python train.py --train_examples=15625 --rnn_residual=true --nesterov=true --lr_schedule="cosine"
Rows from block 4, named by matrix and row number. Each number is 200 + 40 x the weight over its row's rms, rounded and kept within 0 to 999. All counts start at 0. After the name is the row's rms in percent of the matrix's.
# weight_hh_l0_reverse: LSTM recurrent weights, backward direction (gates i, f, g, o stacked) (model.rnn.1.rnn.weight_hh_l0_reverse, 512x128), inputs 0-127
weight_hh_l0_reverse.314,101,169,186,194,143,237,253,193,259,153,157,228,184,229,175,289,236,200,122,162,164,168,282,147,217,205,243,204,172,209,250,173,205,154,215,247,145,220,268,174,215,155,201,264,258,157,204,165,225,240,187,219,240,159,178,195,209,252,112,113,255,195,205,160,210,208,155,253,246,308,280,188,251,183,175,180,209,188,153,169,155,231,227,211,243,141,167,215,229,171,180,160,250,215,187,119,219,220,250,242,215,187,274,207,211,166,237,252,211,240,136,239,218,171,192,205,189,220,178,256,184,201,138,229,184,159,159,161,196
weight_hh_l0_reverse.315,106,142,158,213,208,211,146,196,234,185,149,183,257,250,164,192,257,241,184,185,196,213,251,209,229,162,152,227,202,182,194,173,164,116,206,200,183,188,194,206,194,209,220,247,198,210,182,236,289,153,151,190,243,239,155,172,131,260,130,287,166,155,183,219,229,176,209,139,263,272,176,251,237,212,181,191,184,177,182,263,207,176,224,224,221,202,182,167,169,217,224,177,269,202,236,300,180,164,244,294,132,246,226,138,237,190,230,190,162,262,255,203,167,135,173,235,225,230,137,178,246,183,176,296,209,126,222,214,225
weight_hh_l0_reverse.316,094,211,249,225,177,146,194,188,217,172,255,155,171,202,176,225,207,188,210,209,189,184,143,225,195,144,215,159,155,243,190,266,228,235,195,159,130,212,202,222,246,205,112,212,199,257,279,172,178,172,244,229,195,154,240,156,136,181,264,230,189,129,166,294,149,183,187,254,193,191,161,266,238,185,163,146,276,214,165,255,179,202,129,193,116,171,253,114,200,246,185,243,245,177,131,259,145,236,238,208,247,188,232,236,265,232,240,177,162,143,158,222,179,155,221,212,227,226,166,202,265,247,180,223,223,249,188,193,191
weight_hh_l0_reverse.317,112,189,235,212,179,209,275,188,234,183,209,253,242,243,196,213,187,232,211,151,118,156,269,181,220,270,217,187,170,172,177,148,210,218,171,248,244,185,131,211,206,200,201,224,199,231,155,129,189,278,231,177,191,217,228,216,155,223,272,217,155,234,153,154,149,186,145,180,138,238,220,199,247,264,274,279,152,136,220,182,92,141,238,183,189,213,270,203,218,189,184,188,159,256,260,193,237,229,185,254,237,198,213,219,101,221,221,157,277,237,203,242,133,249,245,167,212,217,203,205,159,227,211,142,207,227,195,176,240
weight_hh_l0_reverse.318,105,236,226,183,175,209,172,259,218,192,205,149,223,246,169,221,200,172,242,224,227,247,149,268,218,220,228,190,113,220,196,147,148,218,260,152,199,225,212,180,184,153,190,171,175,244,232,277,216,242,236,267,194,142,183,133,177,209,242,201,184,133,229,126,213,212,238,200,183,135,130,269,216,131,224,186,174,156,225,196,172,261,119,242,141,226,182,145,213,172,140,202,198,125,213,259,231,235,165,236,167,217,236,163,176,220,157,205,199,135,225,195,198,236,259,151,168,263,227,264,192,112,226,238,123,192,205,140,184
weight_hh_l0_reverse.319,094,216,253,222,199,245,194,170,168,280,141,137,239,200,199,204,283,190,244,198,162,271,154,214,149,255,164,133,264,146,192,219,165,186,182,201,155,198,205,233,176,192,190,291,198,257,153,142,190,167,120,161,224,199,190,158,175,282,119,163,230,256,257,238,103,203,150,111,184,208,214,237,187,226,241,203,186,216,196,230,100,219,152,165,203,198,262,181,228,225,216,197,267,192,217,183,187,238,190,269,164,229,160,218,178,224,207,243,194,211,172,245,162,198,208,163,161,183,222,173,221,216,145,241,204,218,283,174,223
weight_hh_l0_reverse.320,109,181,157,263,170,132,213,245,248,231,267,195,253,242,205,192,268,158,228,163,267,181,233,178,224,197,270,168,148,241,239,162,244,257,141,184,184,180,248,236,179,153,190,197,206,198,187,117,238,148,228,163,272,158,211,215,155,258,250,171,169,174,230,173,251,159,139,237,194,223,239,246,143,204,247,197,238,182,175,217,224,223,121,263,219,268,167,162,152,194,242,228,223,212,232,173,256,233,135,175,209,186,209,225,191,213,149,252,206,186,180,193,186,228,258,183,216,266,167,242,246,183,201,275,177,155,180,165,314
weight_hh_l0_reverse.321,097,238,187,201,213,250,205,184,155,199,152,230,127,198,186,192,177,190,242,223,203,162,197,234,204,207,238,164,205,234,159,253,207,157,222,207,162,238,243,201,159,144,135,225,192,176,255,143,264,100,114,213,236,222,175,164,178,169,223,161,245,232,253,138,191,152,164,173,134,186,170,181,251,249,215,190,160,199,193,246,174,175,226,248,169,219,224,145,245,175,211,210,156,273,186,235,168,192,173,113,159,239,168,159,199,275,186,220,128,248,200,206,189,262,281,208,166,241,141,126,213,186,265,239,243,252,244,110,235
weight_hh_l0_reverse.322,099,285,205,212,168,241,259,232,151,253,224,201,167,242,201,283,198,252,160,152,139,274,162,175,131,268,202,175,156,246,208,257,272,204,239,130,156,247,263,169,228,159,183,190,208,187,194,234,188,145,220,180,229,172,211,152,236,175,234,261,242,125,255,216,201,199,211,137,214,234,179,216,183,224,244,265,118,209,196,252,240,180,161,193,221,224,126,230,230,184,249,158,180,163,212,234,202,134,205,163,225,189,220,222,183,205,260,182,178,201,228,248,176,164,117,209,200,167,158,272,212,220,189,224,225,272,288,200,207
weight_hh_l0_reverse.323,100,175,224,192,157,152,174,259,158,262,222,256,204,250,210,182,220,186,156,235,253,214,172,159,189,148,241,209,194,197,152,162,141,194,202,198,106,233,189,204,218,206,267,194,292,161,258,141,207,203,149,232,173,270,243,271,175,233,176,191,215,244,243,216,133,166,174,208,61,201,190,171,226,248,244,203,217,177,207,175,166,157,143,152,253,138,205,223,270,210,196,187,194,266,134,249,179,156,178,264,187,206,186,220,225,165,236,186,238,236,227,185,208,196,255,227,195,268,149,146,163,185,166,247,241,143,172,239,226
weight_hh_l0_reverse.324,105,212,156,211,168,190,210,230,171,131,210,244,238,194,180,159,199,129,189,117,165,259,248,204,187,242,245,154,236,274,256,232,250,183,157,163,148,106,266,158,129,185,189,215,167,242,219,287,180,246,189,160,222,222,223,177,114,161,206,230,203,171,232,205,228,213,195,134,242,170,179,252,185,175,186,114,217,164,145,199,224,135,194,209,185,231,235,159,192,209,188,200,144,258,225,183,237,176,198,153,237,144,255,220,292,174,147,176,259,210,179,125,216,173,166,216,235,230,172,174,132,161,210,251,196,162,159,159,222
weight_hh_l0_reverse.325,103,246,219,206,255,170,151,234,199,159,173,165,137,165,235,168,182,142,190,129,125,128,202,260,228,268,171,249,179,180,156,205,196,205,197,118,185,185,187,214,254,226,119,159,176,191,200,217,251,187,212,199,184,244,238,176,171,161,268,230,174,227,158,140,156,262,207,230,179,169,187,226,234,229,238,228,170,162,159,156,173,101,206,140,243,178,160,194,232,218,269,211,155,233,161,205,174,205,239,240,232,165,176,162,78,159,159,228,178,276,202,224,134,228,125,179,187,166,208,168,209,168,188,156,148,153,220,152,205
weight_hh_l0_reverse.326,108,218,195,210,205,127,234,189,235,169,190,278,239,155,158,215,197,152,178,191,264,154,179,167,208,212,197,214,195,188,183,261,287,191,156,180,206,154,170,286,190,167,260,201,288,170,246,270,249,205,246,187,127,185,251,261,189,230,202,214,213,267,214,127,206,268,135,201,160,196,204,66,220,223,267,216,163,228,240,181,264,191,198,159,159,210,166,210,249,182,172,174,196,159,199,277,170,188,229,215,190,181,204,140,248,230,173,220,176,212,191,183,229,207,259,289,193,246,178,197,133,207,161,244,171,242,242,163,179
weight_hh_l0_reverse.327,085,161,261,229,160,199,259,202,181,136,222,238,167,214,233,176,215,205,189,203,218,143,193,249,235,243,275,172,229,173,181,107,151,279,231,178,159,150,259,154,242,164,253,172,245,263,136,193,205,151,246,133,207,297,253,252,202,252,180,231,149,139,216,177,194,165,240,206,161,151,233,147,194,219,227,166,201,204,124,142,187,176,195,239,224,168,147,243,226,176,216,195,205,163,149,238,178,251,221,147,196,155,205,186,187,251,194,161,222,251,203,217,227,192,158,215,315,234,213,171,222,202,197,246,236,287,193,235,230
weight_hh_l0_reverse.328,091,223,182,178,242,221,232,204,186,152,294,143,130,217,192,272,208,238,194,121,159,155,205,192,205,161,133,178,139,141,156,147,180,162,132,227,221,201,234,208,271,184,177,185,141,229,118,178,170,180,245,196,166,162,251,165,179,140,233,179,238,244,195,263,190,255,240,264,267,268,190,275,229,100,219,158,208,219,224,159,179,227,238,207,250,251,199,209,193,178,217,191,204,167,228,168,123,165,179,188,260,221,166,270,227,193,212,262,185,224,167,179,161,241,226,200,138,261,151,213,245,167,182,169,207,171,195,194,176
weight_hh_l0_reverse.329,110,247,219,206,270,195,235,235,151,213,258,184,163,232,114,246,142,120,228,194,204,218,201,226,257,225,208,215,146,271,177,254,192,135,211,220,241,148,226,223,216,213,230,162,251,176,213,172,157,233,252,235,205,219,140,279,207,171,146,246,239,217,226,236,215,213,215,118,257,241,230,272,184,143,217,150,141,196,178,207,209,184,227,196,225,241,260,179,263,223,235,176,131,128,178,233,170,210,215,231,179,143,274,169,151,192,255,143,240,160,145,182,197,213,253,176,247,252,173,184,184,253,245,249,147,238,235,165,180
weight_hh_l0_reverse.330,101,244,278,235,219,192,242,215,226,205,217,221,166,194,158,181,172,204,179,164,226,182,205,147,255,178,180,189,143,176,132,258,249,258,127,239,297,240,200,257,211,148,162,218,197,161,213,215,181,190,263,131,163,238,181,134,302,164,246,224,258,135,147,179,222,230,223,139,187,193,210,260,199,223,156,154,193,216,202,222,217,215,165,150,178,243,155,196,253,171,270,192,191,200,220,217,188,176,216,203,209,118,213,146,223,166,162,120,231,251,232,240,164,225,155,140,147,145,198,260,174,197,247,276,243,163,242,187,222
weight_hh_l0_reverse.331,112,95,165,197,201,283,257,238,171,227,231,179,225,205,201,196,145,191,231,164,230,242,207,181,153,149,151,178,219,175,220,191,183,154,151,190,159,123,236,214,191,177,155,134,182,152,202,170,262,271,218,178,208,161,205,206,180,192,136,170,202,212,221,193,220,214,246,136,274,171,258,137,141,167,139,166,138,169,191,201,266,150,227,223,236,181,132,184,203,195,179,255,233,239,158,277,158,249,229,130,240,172,179,235,217,236,253,151,164,240,259,213,204,256,221,213,197,163,142,157,236,239,221,160,176,261,220,242,125
weight_hh_l0_reverse.332,094,168,236,246,187,215,239,197,230,249,149,152,235,174,140,163,240,200,224,176,270,143,247,216,259,219,273,242,172,174,277,201,126,142,172,261,136,199,194,179,279,231,224,219,223,180,133,212,177,176,213,195,216,178,216,175,244,211,180,217,203,237,242,152,84,219,134,250,160,181,211,228,197,185,173,138,260,142,252,226,257,230,233,227,270,200,197,166,191,185,219,177,140,190,177,230,147,143,230,220,189,157,225,155,197,132,161,215,195,152,188,150,193,244,178,209,196,137,161,202,208,239,229,160,134,198,269,118,178
weight_hh_l0_reverse.333,104,198,237,208,142,249,181,171,190,216,168,222,206,177,191,238,224,142,199,154,173,159,228,248,225,176,213,198,193,118,156,248,221,234,233,128,223,272,228,166,157,245,239,253,152,199,230,237,136,224,139,192,227,194,161,195,305,226,243,163,252,244,181,240,170,221,162,160,236,203,207,232,161,279,221,218,124,197,145,222,271,158,177,210,233,222,240,146,176,188,224,164,146,161,105,158,223,148,232,247,190,229,219,151,195,232,141,157,206,198,262,158,239,108,208,247,249,162,192,202,184,182,201,279,160,255,208,234,230
weight_hh_l0_reverse.334,096,141,211,198,244,235,170,142,240,273,157,210,182,227,235,163,156,198,255,237,173,232,204,261,167,209,165,146,127,210,179,189,144,216,152,203,239,155,214,166,148,152,143,196,220,209,186,117,168,218,276,159,246,193,212,314,157,237,222,135,168,263,261,148,184,243,226,218,207,184,211,185,182,217,213,169,173,209,161,207,206,188,244,221,195,181,276,262,195,173,246,137,254,205,218,160,203,215,254,206,180,151,127,171,171,280,146,215,195,209,112,162,203,273,142,207,244,155,166,222,216,147,244,158,191,187,228,199,155
weight_hh_l0_reverse.335,092,202,234,255,219,255,178,165,275,203,174,249,328,230,186,149,154,181,194,221,231,251,219,246,211,197,264,211,149,209,201,169,228,117,234,278,180,199,182,124,213,205,277,156,169,142,202,164,177,191,181,203,171,163,227,234,147,255,207,147,125,236,241,175,194,269,165,249,196,151,162,146,224,257,173,200,194,171,158,254,172,231,155,173,210,152,164,152,236,147,254,241,182,245,134,172,139,235,146,184,169,218,242,146,156,141,230,196,253,206,174,210,219,196,215,207,254,145,218,213,227,210,186,193,261,240,191,234,223
weight_hh_l0_reverse.336,093,249,189,156,199,184,147,241,207,165,237,319,166,146,170,164,190,180,218,256,264,181,171,154,178,245,174,168,229,180,207,216,193,296,191,174,260,213,220,218,221,168,264,258,192,147,94,240,244,194,226,191,243,182,268,187,186,243,208,282,159,198,285,199,196,207,209,236,218,143,199,199,247,200,193,295,165,185,219,171,210,208,244,232,189,173,259,217,175,223,217,192,216,170,238,174,193,217,270,168,171,184,116,197,176,219,250,252,146,222,225,242,200,176,152,213,157,200,227,230,310,227,172,174,230,230,251,136,243
weight_hh_l0_reverse.337,102,178,217,143,257,251,129,159,284,136,248,265,247,203,216,220,218,246,126,177,173,242,227,135,159,222,141,243,221,223,178,198,190,126,157,236,189,184,277,171,194,194,155,206,205,229,206,197,205,167,138,193,179,196,153,147,161,208,198,271,241,279,89,162,136,167,236,221,159,176,185,133,128,223,282,256,193,173,194,187,178,210,152,184,122,192,200,218,184,231,151,207,148,252,142,185,215,210,208,237,169,230,228,196,252,176,243,217,228,209,216,190,121,217,242,172,207,175,211,194,139,221,187,190,172,194,141,213,255
weight_hh_l0_reverse.338,102,155,196,259,265,158,145,240,181,264,240,212,243,225,135,255,233,271,146,187,260,207,197,212,177,178,183,252,219,270,240,184,227,260,219,183,239,256,248,245,231,165,250,203,197,225,222,249,230,256,126,209,225,248,201,203,217,227,200,212,199,168,195,123,235,173,271,226,118,218,227,201,145,164,205,177,242,163,197,211,213,160,228,135,189,126,191,190,238,192,150,131,211,155,235,129,187,194,201,165,160,161,232,216,183,149,142,200,194,232,250,195,135,211,183,131,290,288,188,196,240,195,165,237,139,191,221,250,173
weight_hh_l0_reverse.339,104,162,231,215,201,178,158,197,195,207,210,169,234,261,203,196,201,207,156,211,210,168,211,145,186,235,159,186,138,181,212,158,173,143,196,166,245,237,192,177,110,258,208,265,306,174,239,142,160,191,183,264,215,151,188,275,191,175,186,204,228,161,163,175,169,199,260,175,180,187,169,136,116,191,186,129,210,193,149,155,121,163,240,240,141,132,168,161,155,214,203,156,198,185,290,103,165,238,249,207,143,175,164,243,269,164,193,214,181,147,196,219,227,193,203,239,165,218,261,259,211,161,184,212,232,127,193,183,140
weight_hh_l0_reverse.340,098,256,166,233,128,242,177,187,143,263,263,230,169,149,247,142,131,146,261,222,226,192,187,218,154,282,214,216,162,256,234,166,135,211,239,150,189,196,203,228,185,178,180,139,165,234,228,221,258,228,244,149,207,217,190,237,200,193,178,190,235,256,189,222,180,245,230,146,220,161,232,143,206,230,249,206,151,120,161,245,219,180,232,159,166,111,256,186,184,212,138,110,244,141,233,207,179,276,166,220,191,233,267,202,232,136,191,161,209,182,156,203,244,156,257,170,176,170,218,150,228,201,172,244,217,254,224,152,210
weight_hh_l0_reverse.341,102,150,213,144,226,156,149,183,296,211,152,184,233,226,181,179,131,237,255,223,182,146,200,261,166,160,120,249,204,243,192,138,124,187,135,208,160,184,221,132,234,254,171,169,253,204,203,236,196,195,224,198,172,249,200,287,246,278,199,168,230,188,139,171,227,209,205,172,171,156,223,187,143,178,205,163,274,254,216,166,164,196,248,208,224,250,151,238,203,133,200,215,257,168,147,191,204,176,180,184,211,116,212,147,265,252,190,205,260,180,200,209,247,155,156,173,207,169,237,244,148,217,184,263,208,181,257,257,235
weight_hh_l0_reverse.342,087,205,293,254,144,251,179,203,174,129,185,244,192,221,196,191,256,285,221,216,182,222,222,180,206,248,252,193,168,274,169,250,240,198,249,191,205,171,154,192,195,175,162,171,164,172,231,276,185,200,250,128,207,157,208,156,133,152,213,275,224,240,175,184,217,272,165,125,252,147,149,181,189,220,154,215,166,208,126,182,143,132,213,205,289,241,155,238,228,262,171,227,198,149,155,293,216,134,196,201,218,171,183,167,233,173,171,250,232,248,202,201,203,168,185,198,191,199,260,164,220,141,253,189,183,179,163,235,169
weight_hh_l0_reverse.343,104,181,120,227,124,150,227,165,130,242,259,260,218,178,170,192,175,274,263,212,238,188,144,164,193,273,235,207,187,214,210,197,183,175,158,136,166,166,241,269,139,228,224,139,237,186,216,204,230,205,200,221,143,162,169,248,173,182,220,182,202,145,253,124,230,229,156,149,201,163,216,214,208,159,199,210,294,160,197,172,245,108,236,167,191,199,161,213,150,173,286,146,232,221,231,207,219,182,206,189,156,199,193,170,273,264,150,214,205,223,169,210,179,140,121,210,230,185,129,206,271,166,133,176,180,222,197,162,176
weight_hh_l0_reverse.344,102,169,177,228,153,247,178,238,224,229,160,234,178,177,266,205,153,157,187,183,213,229,209,199,142,123,235,251,143,229,224,217,147,153,244,255,186,163,230,159,230,196,230,261,200,170,187,154,116,239,209,143,214,156,219,185,247,206,223,179,147,183,167,263,117,219,254,211,240,199,255,248,208,134,231,202,152,254,227,175,181,200,208,281,173,235,263,250,237,162,193,245,216,166,211,159,178,236,173,136,130,133,135,183,169,237,245,209,164,191,267,176,196,232,224,169,241,227,221,261,180,223,272,239,184,225,157,115,145
weight_hh_l0_reverse.345,090,166,208,118,199,221,228,139,167,236,215,181,181,205,179,217,204,262,128,179,302,224,260,166,163,197,181,142,120,237,161,188,237,229,155,144,185,192,256,190,200,204,226,197,200,178,195,140,244,160,215,212,165,202,196,195,264,193,176,127,195,129,226,130,164,113,185,223,227,213,175,240,153,210,122,149,191,268,173,204,213,120,162,225,182,157,209,102,214,169,153,218,226,251,188,184,192,219,150,226,239,243,180,149,138,201,221,259,148,265,151,191,181,152,171,155,189,176,211,216,200,223,122,161,238,174,259,231,236
weight_hh_l0_reverse.346,099,239,195,215,154,222,176,232,185,160,156,180,215,274,186,180,217,150,217,200,219,189,239,224,216,293,195,228,186,146,156,163,183,251,146,134,256,132,162,197,226,195,261,216,190,229,256,142,135,171,285,183,240,232,196,238,132,157,202,180,150,215,148,110,198,193,229,205,209,176,223,207,221,239,158,243,228,162,276,144,212,212,119,196,221,182,144,192,234,194,234,62,155,242,241,149,257,192,202,235,253,224,163,264,160,185,228,214,253,220,162,205,170,227,207,193,233,175,194,231,216,179,172,216,157,195,139,229,271
weight_hh_l0_reverse.347,090,208,206,213,192,106,161,170,230,156,229,183,238,161,187,174,230,138,252,246,223,210,207,260,214,202,238,145,215,187,238,190,184,224,262,256,149,279,213,261,289,251,224,254,179,207,193,167,222,242,168,207,194,153,232,200,196,192,184,169,240,155,145,251,245,149,184,160,167,184,151,130,197,175,217,182,216,166,258,213,228,207,207,154,220,130,249,164,151,178,121,222,84,222,229,182,250,178,230,152,194,242,197,269,209,143,219,119,183,218,244,212,283,188,234,258,159,236,193,210,144,204,182,179,183,146,167,246,150
weight_hh_l0_reverse.348,099,232,229,223,175,139,187,194,134,151,181,151,249,236,172,205,188,151,227,196,157,250,216,219,265,270,162,118,241,221,158,192,177,165,202,219,209,213,205,202,229,251,219,232,165,128,277,169,195,197,221,121,231,247,259,230,162,253,165,213,185,222,208,278,171,222,128,134,211,275,174,177,185,243,246,155,194,139,168,223,224,165,253,186,208,226,181,223,191,186,199,214,205,147,188,135,154,184,176,210,174,227,253,191,228,221,276,139,271,167,227,116,200,209,236,215,157,131,184,300,151,209,207,151,233,184,146,177,146
weight_hh_l0_reverse.349,104,206,167,184,240,270,172,235,168,162,182,133,125,209,160,211,164,250,250,226,215,163,244,234,207,186,188,175,163,221,190,202,252,195,228,155,180,291,217,218,118,181,215,146,169,191,223,235,145,162,182,195,244,235,188,136,188,145,229,258,163,221,205,247,252,137,202,143,262,189,164,262,153,256,192,204,140,172,264,142,202,203,275,213,151,157,179,156,251,188,152,177,227,196,115,176,218,237,235,214,212,148,175,235,212,132,215,178,298,247,239,167,264,251,169,182,195,184,215,256,221,134,226,190,181,257,243,229,202
weight_hh_l0_reverse.350,096,205,175,186,213,221,192,206,203,168,214,166,304,166,273,162,128,248,227,236,205,185,252,157,268,264,225,230,140,134,192,141,211,193,194,139,217,226,202,188,226,250,206,172,239,234,206,188,233,234,185,207,162,206,208,192,149,186,149,224,221,206,248,222,142,217,124,223,242,229,184,199,225,263,186,219,238,170,202,226,244,156,95,175,165,124,182,166,261,204,189,267,211,160,177,157,267,206,193,266,316,177,164,180,231,244,212,230,184,178,221,252,268,195,166,268,143,239,170,133,162,261,179,151,183,174,219,185,166
weight_hh_l0_reverse.351,104,243,152,265,143,177,218,189,179,246,190,202,172,260,169,160,188,173,171,227,185,211,246,198,208,225,198,230,257,180,258,165,149,136,196,153,205,163,204,223,233,265,222,189,165,166,153,243,260,230,208,146,241,183,232,170,158,200,223,171,176,133,139,235,190,289,176,151,260,247,216,155,166,173,137,158,192,215,151,204,254,168,153,164,164,237,214,236,209,172,194,173,290,189,242,232,174,162,270,235,278,210,235,163,202,172,149,154,152,193,193,226,233,174,112,123,145,197,155,289,159,235,232,222,233,174,133,244,182
weight_hh_l0_reverse.352,102,232,197,222,165,235,126,151,221,169,132,196,212,204,202,227,250,196,200,176,164,185,185,188,195,272,241,218,263,212,177,239,219,278,146,205,203,219,242,195,156,173,190,261,201,107,174,249,156,232,188,146,212,128,159,217,177,199,277,213,149,142,252,138,159,122,219,209,185,161,232,229,206,203,255,190,221,240,162,238,153,272,261,139,189,124,248,221,214,186,211,213,235,184,243,207,215,155,245,158,144,237,186,264,135,212,249,167,211,275,209,183,153,144,175,263,160,208,104,194,171,221,227,215,214,181,244,256,220
weight_hh_l0_reverse.353,097,158,259,165,233,138,170,206,171,246,131,138,236,150,168,213,184,230,282,226,186,124,192,215,127,201,195,170,197,215,160,213,273,232,187,231,179,196,192,208,175,237,247,212,233,251,191,240,217,291,210,105,188,233,225,184,276,133,180,194,249,183,142,180,196,205,145,179,263,142,184,124,199,175,161,243,171,204,117,181,222,156,264,183,242,150,193,132,166,157,161,121,234,224,141,202,228,229,190,217,246,157,239,186,284,131,193,212,192,238,159,208,225,197,264,182,182,204,187,187,211,186,227,256,157,176,166,214,174
weight_hh_l0_reverse.354,093,218,275,160,208,206,257,186,204,180,147,150,236,211,252,159,179,162,242,254,216,223,264,206,243,178,217,126,173,245,204,214,161,172,191,246,251,236,177,234,155,231,165,156,228,261,260,157,237,221,243,162,187,249,160,232,176,199,216,240,174,210,228,230,237,273,133,156,152,197,178,240,193,137,192,160,233,163,186,187,211,276,226,206,186,213,173,224,214,189,136,200,254,152,217,293,238,245,218,87,196,208,206,228,211,127,220,251,251,289,200,165,198,230,254,189,212,184,218,170,208,228,200,237,244,90,229,240,141
weight_hh_l0_reverse.355,094,149,203,216,226,214,102,190,266,234,247,131,189,96,169,135,260,148,188,192,202,204,123,189,201,213,222,233,246,198,186,250,150,163,238,224,243,232,186,188,220,189,162,193,222,241,199,238,207,173,215,220,170,196,195,141,170,200,279,207,209,136,240,153,148,277,231,155,182,165,152,169,231,265,193,226,218,204,195,154,166,163,166,264,268,219,250,199,205,246,179,237,223,174,226,82,225,273,166,167,150,168,248,168,232,175,159,196,211,202,113,122,186,151,235,191,208,233,183,209,238,248,180,175,224,204,257,176,236
weight_hh_l0_reverse.356,097,300,241,162,212,208,157,220,178,177,168,194,221,269,204,159,185,222,268,246,135,188,145,155,224,204,229,204,276,232,218,260,244,240,185,259,207,166,137,158,173,274,161,155,187,208,196,242,183,209,262,229,173,225,146,251,131,156,192,130,220,181,294,184,206,176,215,249,187,242,173,201,173,228,211,207,213,250,186,171,258,172,179,168,121,229,145,190,208,177,221,243,100,237,204,156,153,169,230,174,236,147,174,140,102,219,186,155,225,203,163,172,266,168,225,179,156,185,241,189,184,161,134,230,229,178,206,202,162
weight_hh_l0_reverse.357,091,140,205,250,147,172,246,181,194,236,227,186,157,237,231,227,254,150,180,224,205,199,222,176,241,191,165,286,127,156,255,184,231,202,262,196,211,188,279,184,206,259,146,196,159,157,222,232,200,222,182,173,156,223,283,209,153,155,222,247,183,219,202,214,115,154,265,145,220,254,227,141,191,232,252,206,179,235,163,261,184,203,217,258,176,158,155,173,111,201,178,163,166,122,239,261,204,247,144,192,192,174,173,218,251,222,235,193,245,250,201,278,162,265,273,229,173,175,238,229,174,168,130,237,223,196,253,217,198
weight_hh_l0_reverse.358,102,204,243,288,206,212,182,191,233,207,166,235,158,168,130,172,188,253,219,200,242,141,258,195,241,174,214,255,167,216,228,243,165,221,189,204,180,186,236,172,232,213,161,191,274,204,160,237,178,212,242,220,164,294,162,255,268,278,248,213,252,186,254,216,166,167,225,206,198,211,258,182,157,171,202,152,229,201,185,171,252,255,156,123,225,139,260,206,271,266,196,156,227,177,235,133,182,251,227,180,178,250,196,85,178,150,133,203,155,200,170,252,267,177,243,176,226,178,196,225,204,223,231,211,260,245,149,159,171
weight_hh_l0_reverse.359,101,194,270,244,190,182,303,198,244,180,190,161,210,225,198,143,161,191,320,170,227,229,226,227,217,162,250,166,191,145,206,215,218,216,144,273,185,182,156,193,181,202,152,196,151,238,183,227,249,171,179,244,199,173,233,153,173,255,175,200,199,257,204,142,247,225,217,123,212,260,244,230,185,164,280,254,261,205,195,228,266,198,203,210,189,158,234,202,215,142,127,189,254,208,164,297,252,155,248,184,190,217,229,153,203,220,179,237,231,138,266,210,194,154,249,205,170,233,171,151,190,255,227,272,127,185,185,186,152
weight_hh_l0_reverse.360,099,149,209,249,218,123,218,162,253,172,260,253,193,200,177,272,186,203,278,194,116,180,222,167,217,134,191,234,249,140,216,202,229,260,235,288,263,171,214,204,252,197,161,248,220,207,215,231,169,197,180,251,192,146,144,264,216,205,164,214,174,193,170,270,236,256,140,211,128,251,189,160,165,217,206,177,232,181,181,161,202,221,174,117,167,159,166,230,133,168,209,247,161,218,203,240,129,154,218,247,247,243,235,246,200,162,217,270,183,243,186,188,223,151,243,159,129,189,193,163,152,189,267,173,215,232,151,244,198
weight_hh_l0_reverse.361,098,234,222,130,181,253,150,183,197,217,238,205,111,236,199,271,186,267,190,234,181,181,215,197,171,121,150,220,185,167,199,218,205,214,227,169,210,253,152,246,190,211,169,226,244,154,227,196,128,204,239,194,261,188,252,203,221,235,228,202,200,270,126,167,157,191,159,206,227,217,244,244,249,270,238,153,245,207,253,164,171,164,249,202,158,275,227,177,224,238,255,106,184,214,173,269,165,138,188,228,182,251,166,186,187,195,202,231,219,239,213,260,140,259,222,218,166,267,131,226,133,160,220,197,140,240,155,140,149
weight_hh_l0_reverse.362,105,143,131,223,196,234,184,189,200,261,218,233,216,156,133,182,123,125,251,204,228,192,203,256,215,235,242,236,202,186,265,132,177,151,200,199,166,230,204,263,225,150,169,230,178,232,212,193,246,226,183,275,251,212,175,194,171,227,212,262,226,179,147,184,285,153,254,197,175,171,233,187,210,161,223,207,229,224,217,236,157,196,198,147,207,191,162,163,199,115,200,225,242,245,269,180,248,248,165,162,217,227,199,206,170,169,156,79,206,161,197,211,268,170,174,169,297,233,216,174,273,195,164,253,153,199,238,238,115
weight_hh_l0_reverse.363,098,243,185,181,207,166,192,235,220,280,170,233,211,206,201,140,165,224,215,174,147,235,195,237,249,220,248,240,215,221,287,182,206,153,194,196,195,202,184,189,167,225,229,145,143,262,211,176,130,162,201,262,252,155,167,213,193,101,197,265,183,223,160,198,235,146,210,200,196,188,210,205,257,251,182,178,150,178,188,174,198,142,189,228,130,281,268,236,152,169,188,231,156,148,174,222,253,224,155,198,135,181,153,206,241,161,156,170,106,174,191,137,275,175,200,138,190,276,239,149,148,201,136,203,177,132,221,246,161
weight_hh_l0_reverse.364,098,155,151,239,245,221,207,220,247,236,248,165,213,177,158,184,216,132,117,232,148,116,272,150,143,192,227,222,229,215,242,155,158,247,211,225,149,140,278,177,203,286,219,236,211,215,249,234,141,205,207,183,229,243,236,259,178,221,221,153,191,178,123,236,198,218,221,247,231,185,166,200,171,166,266,202,228,142,203,230,193,194,119,253,236,278,149,176,202,180,241,153,177,244,223,157,163,168,242,197,171,191,201,203,202,143,250,173,212,163,193,143,244,242,182,193,262,218,228,255,213,171,166,156,259,224,275,135,167
weight_hh_l0_reverse.365,097,228,146,238,249,231,254,192,178,180,191,216,273,215,245,222,229,186,192,169,300,277,202,213,227,150,171,196,235,214,296,114,239,199,224,140,134,136,147,247,260,183,242,128,242,221,154,239,198,240,155,212,195,194,229,230,215,227,213,247,175,220,251,218,253,201,172,178,279,189,254,228,278,192,233,196,146,222,197,258,219,190,184,200,136,150,185,147,182,203,206,207,160,151,143,228,167,176,191,175,187,241,228,157,178,140,184,228,173,253,131,210,186,123,226,210,201,228,141,254,269,252,195,205,163,234,218,180,247
weight_hh_l0_reverse.366,104,180,214,181,158,201,216,217,222,216,215,192,245,221,131,189,266,220,187,155,211,225,154,192,126,233,269,164,152,241,198,170,228,224,124,201,126,146,188,209,181,212,151,199,192,139,187,200,189,231,274,236,195,140,213,212,208,148,186,183,209,233,179,120,178,223,181,184,223,213,192,202,245,221,256,226,185,189,240,119,187,161,169,274,255,123,192,181,213,186,147,207,139,260,173,163,241,149,250,189,148,160,126,177,283,217,186,217,289,274,173,99,228,235,243,222,139,175,150,260,183,232,199,255,196,205,255,227,226
weight_hh_l0_reverse.367,097,225,188,176,192,214,215,240,256,223,221,206,251,232,165,177,198,212,294,205,143,274,182,233,209,186,209,163,149,221,226,253,131,175,199,232,199,214,271,193,171,239,208,223,200,274,227,209,301,274,174,156,199,177,144,226,221,188,184,225,149,144,221,152,216,133,216,228,254,198,122,213,195,232,130,182,133,124,165,216,249,240,215,220,193,247,237,195,224,176,173,142,162,170,242,251,206,168,233,167,151,143,259,154,310,214,126,236,178,211,200,186,186,207,213,128,186,193,186,144,247,152,196,254,219,177,184,147,143
weight_hh_l0_reverse.368,105,258,220,217,168,221,236,147,204,187,214,175,257,157,244,190,244,138,209,199,213,194,235,187,138,157,241,158,108,202,214,161,187,152,138,158,204,247,260,215,266,218,194,178,226,174,154,169,200,217,210,222,174,233,182,177,207,245,262,223,158,293,211,151,193,245,230,176,190,157,252,255,236,219,210,188,96,180,248,235,191,137,249,209,228,157,200,259,243,167,269,170,190,234,216,142,246,230,227,151,122,164,246,230,159,230,160,168,185,240,165,250,262,145,224,179,191,165,153,227,220,178,272,184,138,221,234,248,280